config.yaml
model: "image embedding model"
dataset: "microscope photos of single blood and bone marrow cells"
train_examples: 97085
image_size: 32
crop_scale_min: 0.7
horizontal_flip: true
targets: ["cell type"]
num_classes: 17
embedding_dim: 64
arch: "swin"
norm: "layernorm_no_bias"
norm_position: "sandwich"
hidden_act: "gelu"
head_dim: 32
fused_qkv: true
bias: "all"
qk_norm: true
layer_scale_init: 0.1
parallel_block: false
moe: "expert_choice"
num_experts: 16
moe_every: 1
expert_mlp_ratio: 0.5
experts_per_token: 2
shared_expert: false
patch_size: [2, 2]
depths: [4, 7, 4]
widths: [64, 128, 256]
am_softmax_margin: 0.1
am_softmax_scale: 30
optimizer: "muon"
muon_scale: "match_rms_adamw"
learning_rate: 0.0017
momentum: 0.95
nesterov: true
orthogonalizer: "polar_express"
adamw_lr_other_params: 0.001
max_grad_norm: 0.5
ema_decay: 0.995
max_steps: 2500
batch_size: 64
epochs: 1.6
lr_schedule: "constant"
warmup_steps: 120
weight_decay: 0.3
adamw_weight_decay_other_params: 0.05
Rows from block 10 of a small image embedding model, named by matrix and row number. Rows with one number within an expert belong to one neuron, the router's apart. Each number is 50 + 15 x the weight over its row's rms, rounded and kept within 0 to 99. All counts start at 0. After the name is the row's rms in percent of the matrix's.
Before each expert's rows are labels from the 100 images, of 14976, where the router gives the expert most weight on average: "responds to" is what is common among them. Only what is clearly more common there than usual is listed. The data: microscope photos of single blood and bone marrow cells.
# router: router (model.blocks.10.mlp.router.weight, 16x128, trained with AdamW), inputs 0-63
# up: expert up (model.blocks.10.mlp.up, 16x64x128), inputs 0-63
# down: expert down (model.blocks.10.mlp.down, 16x128x64, transposed), outputs 0-63

# expert 3
responds to: cell type: erythroblast
router.3 094:58 04 48 49 69 47 57 44 69 27 52 46 73 34 38 48 45 15 57 55 25 69 19 44 27 33 44 41 48 58 33 27 55 73 48 42 19 76 52 54 35 46 78 37 53 38 63 53 49 73 43 75 65 37 33 68 63 44 67 42 83 47 37 48
up.0 097:46 19 48 33 43 56 88 55 27 38 67 52 32 38 07 56 52 33 18 51 32 59 59 57 34 50 40 26 52 63 57 36 74 60 65 32 45 52 65 70 52 32 44 43 53 78 48 50 54 24 38 16 62 51 52 62 42 42 42 50 45 40 33 47
down.0 089:46 38 51 77 35 58 47 46 53 46 42 49 61 44 66 83 61 34 43 48 62 63 50 20 55 77 31 68 50 54 76 65 49 32 40 52 55 46 67 44 35 73 56 68 52 79 51 36 61 51 57 58 55 48 61 39 52 23 63 63 14 67 61 17
up.1 099:37 56 37 47 45 71 47 41 28 63 31 51 59 50 62 43 65 80 42 58 54 63 32 71 52 39 53 34 49 24 73 34 56 58 44 50 51 29 23 69 61 53 54 50 41 60 30 53 80 42 47 41 59 63 65 58 60 48 56 74 42 29 14 56
down.1 097:42 51 46 56 57 43 33 72 47 82 55 60 35 65 50 52 43 48 56 49 48 42 41 29 32 37 50 67 65 68 45 59 31 56 33 48 36 47 49 68 53 69 19 65 69 63 51 62 55 32 63 61 48 34 38 32 32 41 65 51 47 23 61 41
up.2 123:66 37 39 52 54 44 49 61 57 65 58 64 44 42 53 49 62 60 55 47 46 08 58 29 75 38 59 58 76 27 70 38 52 53 54 58 56 57 49 37 37 20 63 76 92 40 21 65 37 71 79 44 56 36 45 59 34 49 57 23 65 32 55 41
down.2 127:60 53 43 59 63 52 75 86 66 45 43 38 30 43 66 52 59 05 67 75 29 54 16 26 35 72 36 47 49 76 28 31 65 50 55 30 50 59 23 76 63 36 59 46 35 60 40 54 85 42 40 45 56 49 20 50 58 49 39 52 36 43 71 40
up.3 084:65 73 39 47 59 64 46 49 45 59 56 56 59 64 47 69 50 57 45 58 69 48 28 40 32 31 48 43 35 38 47 31 61 59 46 48 49 46 54 55 36 82 37 38 35 47 16 40 30 37 33 40 43 48 37 57 29 37 42 91 47 52 45 36
down.3 096:68 53 57 18 57 44 43 42 54 48 58 49 60 55 47 31 70 45 73 63 63 43 31 67 82 21 56 47 47 41 71 44 52 48 21 39 55 75 46 40 57 63 64 42 52 40 47 47 71 58 50 57 27 47 53 24 61 51 44 28 34 84 43 75
up.4 094:53 59 23 46 54 57 48 34 70 35 63 84 34 54 59 67 08 50 46 36 72 40 45 51 35 16 30 59 18 26 52 42 48 63 61 44 63 70 38 39 55 28 45 72 52 57 37 42 46 73 43 54 53 42 39 27 68 65 56 59 62 65 88 80
down.4 096:45 35 63 74 46 68 60 85 25 63 64 53 57 61 44 51 56 52 57 49 62 40 64 52 38 90 52 39 72 20 34 60 52 50 61 40 58 43 78 44 57 41 21 44 78 36 54 58 28 44 33 32 42 53 81 30 46 65 58 53 46 45 61 38

# expert 4
responds to: cell type: proerythroblast
router.4 093:74 68 65 39 69 57 29 68 41 42 52 39 45 45 56 43 37 41 44 42 52 36 43 40 45 44 75 41 53 07 55 47 66 49 51 64 54 54 73 30 62 29 62 61 37 70 29 34 57 45 48 17 40 65 11 37 64 73 32 50 29 52 24 50
up.0 089:67 36 49 55 29 65 53 53 56 47 60 37 58 70 43 46 33 77 77 52 30 52 29 42 56 31 68 58 24 54 43 80 51 48 28 46 41 58 55 39 56 41 76 48 67 61 52 06 72 47 46 35 39 58 46 35 46 51 59 60 42 49 37 47
down.0 091:42 35 46 57 53 38 67 20 28 57 73 35 25 54 68 40 34 29 45 29 70 58 35 71 57 68 66 57 52 23 32 54 36 34 61 68 62 35 59 72 46 44 33 42 54 36 48 62 28 68 41 54 53 69 35 38 34 32 48 49 30 76 68 47
up.1 115:62 46 76 47 71 18 84 68 68 86 44 47 29 50 59 63 54 51 45 63 50 63 49 59 45 22 56 35 61 91 40 54 47 78 58 54 31 66 64 44 45 40 28 50 48 64 29 67 43 71 52 38 36 50 50 21 51 47 61 45 26 52 58 41
down.1 114:78 43 39 67 58 52 58 55 30 74 36 85 50 62 49 47 58 54 37 53 29 54 49 53 35 47 28 44 45 48 16 58 19 48 50 53 39 53 64 46 81 17 71 59 49 39 67 38 62 57 47 44 60 37 72 37 50 27 44 67 37 57 63 65
up.2 123:26 67 49 32 29 56 45 76 51 25 40 38 70 65 51 58 47 71 47 43 24 46 37 58 67 57 58 27 33 32 62 64 33 77 31 53 58 52 36 52 66 99 43 50 36 40 74 58 50 57 43 46 63 48 44 48 61 58 37 64 55 69 21 59
down.2 109:57 28 39 49 33 43 54 65 46 50 43 55 44 38 42 39 56 39 35 41 34 64 34 75 14 47 59 49 58 57 74 38 26 34 47 23 40 56 45 77 41 13 31 46 61 54 28 37 63 69 63 54 27 37 39 49 19 32 91 45 47 31 61 89
up.3 088:76 56 46 48 46 34 58 47 39 81 43 39 31 57 63 33 54 60 43 10 47 26 62 64 39 69 41 86 68 57 44 40 64 43 40 49 61 64 37 32 45 55 19 38 65 60 62 35 47 51 43 27 23 64 30 58 49 62 49 66 61 48 86 45
down.3 085:32 12 56 61 67 68 77 74 40 50 64 61 60 31 45 61 49 71 48 87 45 65 26 51 57 44 49 21 46 40 64 44 72 81 48 56 49 73 49 44 69 61 48 52 78 31 41 28 36 57 54 85 46 51 41 71 40 51 63 54 41 33 55 52
up.4 075:64 59 64 50 57 56 71 63 34 62 71 63 36 52 35 34 53 32 51 57 33 70 26 67 38 27 41 58 33 59 45 72 55 40 73 44 58 36 74 34 39 40 33 36 60 46 67 65 45 59 57 50 63 56 66 55 35 58 26 49 51 49 65 35
down.4 080:61 77 77 40 64 57 83 46 31 76 54 52 55 70 75 35 48 76 56 42 57 62 35 20 25 68 19 51 66 58 54 21 35 55 37 37 49 70 62 40 51 46 41 61 45 19 20 55 39 35 34 65 27 52 48 35 75 46 65 62 39 44 45 47

# expert 1
responds to: cell type: artefact
router.1 102:62 53 61 61 73 41 85 66 58 65 65 66 72 67 55 35 34 60 35 32 40 70 31 48 46 31 46 30 68 38 32 44 46 51 59 65 46 59 55 46 41 57 61 67 53 58 33 71 52 53 36 70 29 46 63 46 22 34 52 66 42 40 75 63
up.0 078:60 78 29 57 55 68 23 59 48 40 70 71 63 37 44 58 55 82 60 45 49 20 36 75 69 48 64 47 75 58 70 38 33 31 49 49 47 57 37 38 71 47 60 37 47 37 60 21 52 36 19 37 38 61 12 78 45 70 42 42 58 49 52 46
down.0 097:57 40 62 73 35 40 41 48 42 45 73 60 45 47 42 52 24 51 51 38 60 50 71 12 43 52 44 52 39 64 71 55 71 63 93 57 45 33 36 45 67 48 52 46 37 40 62 28 33 82 70 57 66 75 84 33 37 49 47 56 41 46 52 31
up.1 100:49 59 50 43 64 21 31 54 46 79 42 19 58 67 56 47 62 31 83 67 65 47 27 49 47 50 48 49 45 57 53 45 50 38 27 61 67 48 35 32 70 62 26 47 58 33 55 52 59 31 57 50 52 61 59 52 49 44 56 54 38 64 49 53
down.1 093:49 63 48 68 49 71 59 28 37 49 36 41 67 36 41 46 59 04 34 34 38 67 38 41 46 39 62 47 53 60 35 64 50 31 20 52 26 59 36 60 59 56 42 57 51 65 62 43 22 47 70 33 60 52 71 48 44 37 76 50 80 53 50 42
up.2 094:66 65 32 66 60 37 59 70 48 35 47 45 43 51 39 63 52 62 56 49 63 67 46 71 48 56 45 61 38 60 36 57 31 45 44 46 42 63 31 39 52 32 83 18 67 63 47 57 48 59 62 75 70 46 38 45 36 58 38 34 55 60 44 43
down.2 101:60 61 44 68 45 60 41 42 92 58 59 60 15 35 38 57 57 45 83 39 66 73 36 56 48 46 39 63 40 56 61 51 60 17 41 49 46 38 33 64 43 41 46 52 39 28 52 32 38 40 61 38 46 52 73 70 39 78 63 57 80 49 60 62
up.3 110:40 67 51 60 49 42 33 48 38 65 36 47 56 42 54 76 57 27 60 40 59 45 55 59 44 67 75 20 63 53 53 63 40 54 25 27 51 33 71 43 53 77 51 64 53 34 56 06 55 43 31 54 38 66 56 60 45 31 28 37 51 57 24 60
down.3 109:63 42 50 44 48 65 41 52 64 43 50 51 47 75 41 58 42 62 38 47 73 50 73 39 29 53 29 89 58 48 99 53 29 38 06 52 61 43 45 56 36 25 26 31 51 42 74 60 33 57 58 54 57 55 58 56 53 46 67 32 67 60 53 46
up.4 108:37 68 26 12 68 67 58 48 58 72 56 43 63 57 70 57 39 26 48 38 61 61 51 41 55 41 51 81 11 42 47 46 73 76 38 67 43 45 31 49 53 51 70 59 46 48 35 31 52 29 42 32 53 38 47 47 48 62 25 64 61 43 73 21
down.4 101:26 51 47 68 56 48 59 49 22 58 42 61 30 42 26 30 43 81 74 43 49 31 45 36 67 68 32 43 44 51 46 43 48 57 67 76 66 37 50 37 56 52 62 35 43 54 37 47 55 44 66 37 58 32 17 71 33 45 68 38 80 62 45 41

# expert 9
responds to: cell type: plasma cell; cell type: promyelocyte
router.9 109:45 42 37 52 50 59 71 59 63 37 60 45 23 71 24 39 42 67 46 54 76 57 47 65 64 69 43 84 40 41 64 37 45 54 28 23 42 59 43 74 42 41 68 51 45 35 48 56 51 45 83 30 60 50 52 52 80 53 64 51 62 55 58 63
up.0 087:42 86 42 53 59 46 37 53 43 76 74 59 12 51 80 57 60 48 25 61 44 34 53 52 52 28 66 54 50 63 31 36 70 53 58 48 61 51 44 38 71 30 63 49 43 63 73 50 65 49 32 73 59 56 42 42 24 77 70 41 65 62 46 50
down.0 084:52 55 41 55 59 67 91 37 74 41 39 42 78 14 27 37 45 53 36 40 23 71 56 62 35 36 36 52 67 66 63 42 43 58 28 26 73 52 57 28 65 76 54 37 60 26 46 42 44 63 49 55 53 60 60 54 52 49 69 54 74 46 52 26
up.1 085:54 48 35 30 49 40 35 41 53 47 32 64 44 53 47 66 36 59 55 39 53 41 61 72 73 40 79 57 49 62 43 53 40 66 32 20 28 48 69 46 50 42 75 47 28 59 32 45 31 28 88 24 37 63 45 62 34 70 59 23 40 64 37 51
down.1 089:36 81 52 60 44 23 39 57 41 43 33 54 50 32 28 43 67 97 45 57 42 43 23 45 48 29 42 64 36 43 45 65 60 21 52 57 76 51 31 50 55 52 34 60 53 65 29 67 58 61 53 65 33 43 40 47 36 36 61 71 55 37 34 66
up.2 104:54 57 56 54 46 68 73 49 40 48 59 55 53 58 59 44 61 47 42 29 52 67 40 23 53 48 57 14 54 38 26 71 12 77 35 55 47 54 64 81 26 26 46 64 63 42 29 79 55 44 51 30 54 58 35 43 33 47 64 32 31 37 39 31
down.2 112:39 43 35 01 31 30 29 35 59 45 47 63 40 61 51 67 46 60 54 49 59 52 53 68 40 57 42 51 34 43 75 55 71 27 73 53 60 58 48 19 50 72 65 50 30 33 44 32 24 44 42 33 26 51 68 70 50 72 48 68 37 45 32 84
up.3 088:48 36 71 66 28 63 50 53 41 53 55 49 38 73 57 52 52 50 45 50 66 46 52 38 39 65 61 39 25 36 65 41 30 63 22 54 57 51 65 46 57 57 58 22 44 53 72 25 31 48 53 54 53 51 49 30 38 41 43 68 46 60 26 42
down.3 103:50 54 59 24 65 34 88 61 51 44 37 33 41 52 25 48 32 27 58 37 32 56 44 65 37 40 53 45 54 62 83 52 32 60 76 31 50 57 52 67 51 46 56 39 29 64 29 45 56 30 45 58 52 48 45 23 72 51 58 67 74 50 51 70
up.4 071:37 70 34 56 41 43 52 36 38 32 64 67 71 78 58 49 60 46 64 41 48 37 37 52 61 27 74 61 53 59 28 65 65 53 52 29 50 47 58 56 45 67 27 53 45 64 61 54 52 63 39 39 41 55 28 62 81 43 59 39 24 55 42 36
down.4 092:54 39 76 71 56 81 42 19 54 33 51 29 49 41 47 42 23 57 37 55 30 66 51 63 57 63 56 33 39 41 57 81 55 43 55 61 42 49 47 39 68 24 67 56 48 79 53 32 60 47 40 60 36 76 45 50 45 60 43 68 50 42 64 32