config.toml
model = "image embedding model"
expert_mlp_ratio = 0.5
depths = [4, 7, 4]
muon_scale = "match_rms_adamw"
ema_decay = 0.995
Rows from block 10 of a small image embedding model, named by matrix and row number. Rows with one number within an expert belong to one neuron, the router's apart. Each number is 500 + 25 x the weight over its row's rms, rounded and kept within 0 to 999. All counts start at 0. Numbers have three digits each. After the name is the row's rms in percent of the matrix's.
After each expert's rows are labels from the 100 images, of 14976, where the router gives the expert most weight on average: "top examples" is what is common among them. Only what is clearly more common there than usual is listed. The data: microscope photos of single blood and bone marrow cells. In brackets: how many of the 100.
# router: router (model.blocks.10.mlp.router.weight, 16x128, trained with AdamW), inputs 64-127
# up: expert up (model.blocks.10.mlp.up, 16x64x128), inputs 64-127
# down: expert down (model.blocks.10.mlp.down, 16x128x64, transposed), outputs 64-127

# expert 13
router.13 103:470453482534484474534470532523551501507505553459529478538488455533524545506517458520461501493495529457497491491497487538482521499513495484497529511534493538483500516477480494491485485458512536
up.2 100:475495529498464538494527421496513520493506506473495499549484483512469446465495508494528534486508525517480473469499499509444507488488514493498523518506453482485498471507505526477501439528511467
down.2 104:527488510500508486492487477485511501562534518509512509484495457457532476529500498539497528495478477513535492474513505499534494496578530479517519499517459525515460507479525542511504466513463454
up.3 104:505515516501493482527505472505474494502504468532490478526453533474501499490488480504540548521494515448488516480485547490466494498440522497539508496523527503465494473506473490501479467527512499
down.3 105:453492458478481502501507469477499548493506526517513485456482498474522500461505509479523484512486471521534526484522517505505514530525506502497499537535503471517507536498531515508518513515497496
up.4 097:506514479490498513508493479453520462468504533503487458508488504508485489481510499498468474494583541478484504506502515485487537498536485543527518513515485509485488536537503511479475466508511527
down.4 107:512522487550475521468502579584499494469513507512507472526494524465502521457465507461517488482452504491530518506498524518466448505466487495457455499528471471510485503474481505532496546469526521
up.5 103:502535487502502485501449525497495520558507512464515485502496489491523531481517518498519532523537505511471537486477490499501518534469485492506477503514543492476443488519494538506508511501538526
down.5 099:487498494495482482584516539498453503471503497505492494479485477509501486515535492470500507523477487509463520547486486471454549495495512506504476545516470432492473454502506514467501496440461521
up.6 099:474476500507470538502469533472491495467489526497504498498524478453515516482500489523499506525519510471563513488499520474494462519514551450524536504473485533479505494519497534481491518531463564
down.6 101:477521482455498466480490484507498543576529480520515473522518506503491527544536523487511485488504514493472478487494516518476514486515463519457555518480516525468505517540478485504466538541496450
top examples: cell type: platelet (100); smear: peripheral blood (100)

# expert 2
router.2 097:485530489503524533525499499514472480460484514484527490464494547492487473538496529466534492514500500486510515476505522491444520503513481495495481486506565500463455493491456493509515506521516520
up.2 089:489515518470488507516501451489531518496536504498531500496525457506469452511443499529502525532504493471494496493527501473524504453517508487540528506523506487488503498485523535487507475461462490
down.2 085:482534493453537483502518528508511482493459502511489474476510505538521518502481507469455461511543477503509513490529511455510474510478532461533457503510503500517496508497480548529515509538439538
up.3 117:475519493480500482491468479539494512511519500495501535491500469503510505501545510512466512470487525497468528526502497523448477518520497530490483532488455441475498474520524491544529525473507492
down.3 119:494457492535500517490527504472486488496470499484471491557519544486491468490509519542544489486499498514504488482515505496521484479526508483524551510509499520496511536523486472442489469512496401
up.4 102:508523494508473527537539521482564496510497480474470480529527485478507521511475497487523467504523482530506541488478540455492477507487506485487496453508486517520497543516485491536479507503488482
down.4 095:478512506474504465487452528488496474555499485474494465512516503475539505486496518477476506502509501522509528508492456436493475508523538526506499474492450518487527498500423532466489454563495518
up.5 099:480552526503509495537521493555492500542505514482454509473495524490507475493470503481477460505454499493501504531523512490505464561503541484505474514495480470525436519486509499497478462500516482
down.5 112:512481514479487484505447492513471551518490482458493519477508460551534480478499513479496608480519494505485489514504465533500542521479528499488545522506481545503472480473474504483512500528521474
up.6 094:509498502539465543488514508488531467512533553497520484461458519470510541487506529489457503503487514514537486510499505456476513500471494473455509464522498523443491534536544535506482508482487502
down.6 097:521484582438472536482471516519492468495469500520505455545496477546459482494524480407494489541530498508493532505527504499506473492507457521512480496486486511522511481495514479484505509450476505
top examples: cell type: promyelocyte (38); cell type: myelocyte (27)

# expert 14
router.14 101:541469464505509502464520493483490462501505535495511501519556527492531413503537478524554534493533542560549468532510480493510525480497490499492540542477540530486516528517496496477485491518523507
up.2 102:495482533531483466519488430524476479484516565501510517531524517497533483480495507484471524519518506462501478473524510507475518509530497483484485489509483490505523518500530507495520520550488468
down.2 092:531534465544514508528520498459483494535480496536477487527478527485486488515484522518526478514489524519501495501466490485451480513495516529465471484490532519496529509539492487494482480481532501
up.3 091:480510473513482536517420477492470477488530492513491507508456537459564507501527491539501500493531522584482508537522479485467529513490506476512502533496471490505456500497528515505492488494547499
down.3 083:520524485449483504456513532486531472500519493487503499529472486535523466489500539523521480527512479485481506444497502515498517504474531525471506486453487479492547444523546513494453487526511524
up.4 085:498532467519496499519495481535479499481478457510473529469514473492473515500539463513516486448512555546475531514540493525479506506473483513542495505500503503483485559495486487509517486496444506
down.4 092:473504452503488473496526502479540521506497487493513463522515459489493501495471495493490487551511525515531486449481446466503524514491519498500499519486490500476534489454503513499480498505503483
up.5 102:532450452524515496492498507526507500489493500530482479543521509481500435503501518509459464504502521516501448506495508523525486476453475499504517520502521471492498477491530495530505491500484472
down.5 095:470485527464540496484509518509492454491457509509511510525490539509491482492515495489508533533537465523463502488513504502543506521481473532508523481471507538507482511545471488466530517504549490
up.6 109:537513468493498473499526513478503497515498516468491538435514452503512495513505495490509468464499512520489505528501490535483530525483511519527478459495547478520478503507535495512497525485519487
down.6 119:521507430480533518490529518512514502463464497490503496479493454450446523495484500493540499537472517461508504486483457503514522494487491477510502470490518531497481560513566523495473500495488571
top examples: smear: peripheral blood (100); cell type: monocyte (67)

# expert 1
router.1 102:521566479533471474493556561484472525464528461509475511527514532478499511493482491509499499541450528509470528488446497500479492483530475501514465488524513486488467469487467489499521495536503503
up.0 078:479498497496479488493519489496505481542510536533509509472497558484529524544504513455487517489517508460474491474482512508498473499516530536504495506504478476521522515476451510429500482522485526
down.0 097:498472498478522535506504507515497535488498514504516454468532461524462453481536501530535472523507483488498498455504463447537518512490484495458534528505528518498476510507517487552499502503507464
up.1 100:489537510506439475483494518505501504503509514481515471474479508496500493499540494519433470518519504505502533490452457520499483543453501539505515483504534461467534524493582484563516476486529538
down.1 093:452491517468481451521484524505517493489485553545492536493506480528503558498513515484519519532487473493512525502555548486493530503499533504490475511541480524475503495532505520465535545513467485
up.2 094:448525526539519486459465464524539468509500541488476487527476517489470504526495526480506486493541501548497563543486456498498498499472509534509478487516477460479485510446513489558495520495431493
down.2 101:537469496489485518534513556453513481541530475457490512498509455486551521504513528503482512496541485503496527492519511425511512477494503515505478498489477507528487473517498469491461521452509493
up.3 110:521546530509469488473515457442536517473497519519491496533546515494462480467501493535466521509508537511461531506511513515542484485517522523499515543537479485500523479471542512467506494507461477
down.3 109:526498518471490492488491544499458484454513520515502455470500529522525562508511496485533483493495496518510493493512507490486506493467527456492490476481501488486497473494514446520510523526560458
up.4 108:508480513558503533512493466473515473504532507528537509527503553472523500503491506470559498502502497519533509515492516475510492521479507457490521514522524518530460528501474484442463498481486499
down.4 101:504507498534453538468459430497489457465533541477529491531480531503491567496509485521477536472514541510490521498496508473480473498497526512505504506526494461481500507540479498487495476474533513
top examples: cell type: artefact (100)

# expert 3
router.3 094:505483495492472552516477524474488462518505535464481473534478484509523500496497521536536536480512524491509490513496484460479499508493536477507511508493468520508487502465477500513530472505524466
up.2 123:494474523528525520509514519475515506552464544491531527493486498537526467493463523505445551493512454483469480490485507520504493516507500517484537460469511500495486488472470522538502502499517475
down.2 127:480442483518480498544462514508508536500494498505547486495496458474488488483516473509525515497497507537511499515500481469465506506500531510531516520536534464505500509492501515499509498484532539
up.3 084:522496509477523536468499483487482533505461551555538489504513503501451533523520510536556535508519457466524484484490483505515481509469529464539513511535491510471535442492501515456473463486477480
down.3 096:453482530487507512498479508540527500507503442430501457545505528480543471487490548479496537478516493492506493527512505442518526509473478494469467473480509489474506513487516519522516508512530532
up.4 094:490517498520508468527552497527524491496527484499506500524483512537479508474521509480499505512457521527519492455499498495499516543487431516529471503502493521536515484490486480456468500490501507
down.4 096:474457520485485498493523519479496526495438543473485493449501497488500489541525495550492470487507516505515492457477457501570495492504502480472499510520479492459497499508516512495487486515561483
up.5 101:501457497509513488486468432496490496537513480527474469527469547505528492497542470494498519493489501506488518504497486525527491528513493483500475585517482522482507507522545527455475486531510459
down.5 113:540502490470494516489487507481519493441486461508529488483517508484465511514516488505495475520499521495512507529479518530461545500458460510505512498530512490520511505521487482483570482499464477
up.6 106:486453498491512474493486478547519479498507496494476466475527496560523511515505516510491477502514546551518496496518529507472508449478503486468479538489491517510510500515497446474464478526510521
down.6 108:534526512479541496491511479487475552531470446511507580498458480505483507533488514526534521487528480507516495458497513496537516529474485529499504425472536511531498474467493491511552536476485463
top examples: cell type: erythroblast (37)

# expert 7
router.7 107:490471502521502492538497463479469496486468487508539531533492541532501516481523458523511526488539506513511519523522483505497525488479502519460511518464505479491519479534525484518532476483557507
up.2 119:480525467518534467506519531515500489483512516490436490486477490497512529530548504510470555484518518509484458549507487483498509510520497509468469526472478519478458485519471505507500485492521506
down.2 113:477521495527493500540510457496525509507472492457515523540554489481462515474510486499546493513513498471526507488522512533426461513495521465497498502511525510504474496500477517507477484460506478
up.3 099:526495502520527514558479471544523504485521485454527483511499536502495494511505469453473475542536502509521469527490477511472483535497448482494489560527506553470547500508502515478516483485501498
down.3 098:533486488463443515540482492501493508490487528510506496476501493482529507490513502472500549472510516499504483486513497528506493497467532496461513503513525478500485512485502483482510495569497546
up.4 102:489552527528466537530486454504517497493518547506476537496512484492481502416529507489491518481511530498501535493499543514505475504521505510497525464485471524514435473500519504524530499514526481
down.4 100:542523500458490531457538559510509483570490530519514488489516490514516466513495491504509472498518458517471489490457425477498556485507510475469549514497509498491493535514529499458501497512508478
up.5 115:507461539485485508489488460517479503516513483522513482455489475503497498535510512516490543486513465502532431500510500474467468507517507478533500523489475501477516494496506492494508481470504495
down.5 106:445409459497483516529480477452509510509506540459501515500512501489545504506512520535467533526478490499515487475477506489483502488515512512554538505545480515484470497509486463469514459440490483
up.6 097:527489481483463483523512537472500527474539480510542525494510548537445513495515476485513500495556505486565504540481508540471514492500514458481490486483493504508497440479462502517518509510469506
down.6 090:468517540525526542481494433478480469584489498477484496491506524527519475492480517501511490498490512498488497515496467474529488478487473555498473461502498506511530487535461502499515550491493446
top examples: smear: peripheral blood (72); cell type: lymphocyte (54); cell type: myeloblast (40)

# expert 12
router.12 112:524458486499507527495513546472511504481501503521457465464501528480503485540480525513497498514524504521512509526487488527552530462462491512543508510506448538495505522495501519500517486513522507
up.2 089:492514513469521494472478493540488515424493565502505505502461465499492471525521501539507504493529499482496473519519442488479566515485494500457496495469513518514526472512485525466522526514461527
down.2 092:465500490538464516461483466465536488549474498515533463507482513488525512504500492527483483497480519487487490474510545482475474497508468530516545487512502450576496529510515458485471509497523494
up.3 098:471510476517489544491444531558509511479507527533495494492503535483455511494488482461487472505528532551482511510500521492519537465510540478489520509467511473526482477507535536512572485540491488
down.3 097:503501571478484486467449498511477549533512460498540515505497522520490520485490497500520519480485550471465493446534476511529515520524487487471485488503469491482522498544455506443494512511496490
up.4 107:500502509511510481496512517508475492477492501450521485460500511523506518481568513512465505488485526455534476477462501485543483501523506500492485480502460520517518516443449467506525518567489549
down.4 106:487487490492494577457497475493525509476493492508481488456474521482493494520467477504517459502472436507498503496556483504526524502471512535527510532496524481487529527492521504484480512495480456
up.5 101:509523505474520498506522515496452469524502503512499467470516510541512486477487495534460501551527496459503530492482530473525475488516496473493490501496484545465505462527483520513503522531536542
down.5 107:524509493520433502484505503461470493442495516528489504483480528480488486533523461489509498520509475567539480448505509487529486507516495494479527511567516484469515512478483515508507495543486509
up.6 087:475486438544499450504518470498510533529498525508527464553494499511500518513510476501480533480442515510477474507503485490485517494507518480519484467511514508502472506472489488557488483492469575
down.6 088:507497485445523459517515499521502487478481498548497466490541502534510473516481473445497480509509493515503502479475539511511516521488517513536472551502525477529499514513499462476514466490539498
top examples: cell type: blast (60); cell type: promyelocyte (26)

# expert 11
router.11 105:474487523508549482495511533530526509462480510473499511548470520464515555484507537491480514481500463466472481463513471488488497483471462544516491492505471462522497475517517523503494516475550489
up.2 123:557472502530492531508480532547520475445496495494493528506547485453479519495474494489521477526513540537541537504505511500489526476485500524486513505502507463534534498555537497504496497489521511
down.2 119:477489516459499521508492531488509482475509590503518486524532506480488488462514468520517465511467509541533456459564520497472500509515529506474510500492492485536525508503495480508514525519456528
up.3 096:467491487519513518477502481479506507497505517509507481491499473467511468545449497477494471482527453463515511491539529515481542462477499525505485487483527500486496524479519530504530491505471491
down.3 105:500534491503523547534504452476448541503505498523514503468485500521511531488480499506499483477505448440513491491547459474545520479496459462513500495502500508506478504539473489491502528493477491
up.4 100:494485492501499478481522498471495508536493476521511505483489498515495500498492522467452516480526518489535525475513520481479521476502555499523467545527504495507521531444505520508471530462497459
down.4 100:532525528522489504509528451464479543527530515526494514516496488480510470492480522525512486530510489472475498522536513475523512505497475530539540509523495508446542466502508539512481466449462538
up.5 098:504509538499483514477432454525480506497501502462520480505479458461487494547528498505511506505547549500512474508511526479444517517479506445494512581539526493504505477513475491490480533524499512
down.5 097:513483477486504473523565481461517501493485484531505468524472521499500468459489478454529483539511494467496515535526515476482549521507531512508480477513529503503464523496512481533555484470488486
up.6 097:519509545469497486503533483511519492501479490470548481489529493498485506475492507497559480521519480546510474484484463494476474534460513507459508469482472458539493464547480526495541515483555493
down.6 093:491491466500484506470482543530471499480484535502521483527545561444497493505461497472482487493494504524541512500487533525499473509503510469489480519503528487497519521516523476449518490511516432
top examples: smear: peripheral blood (92); cell type: platelet (60)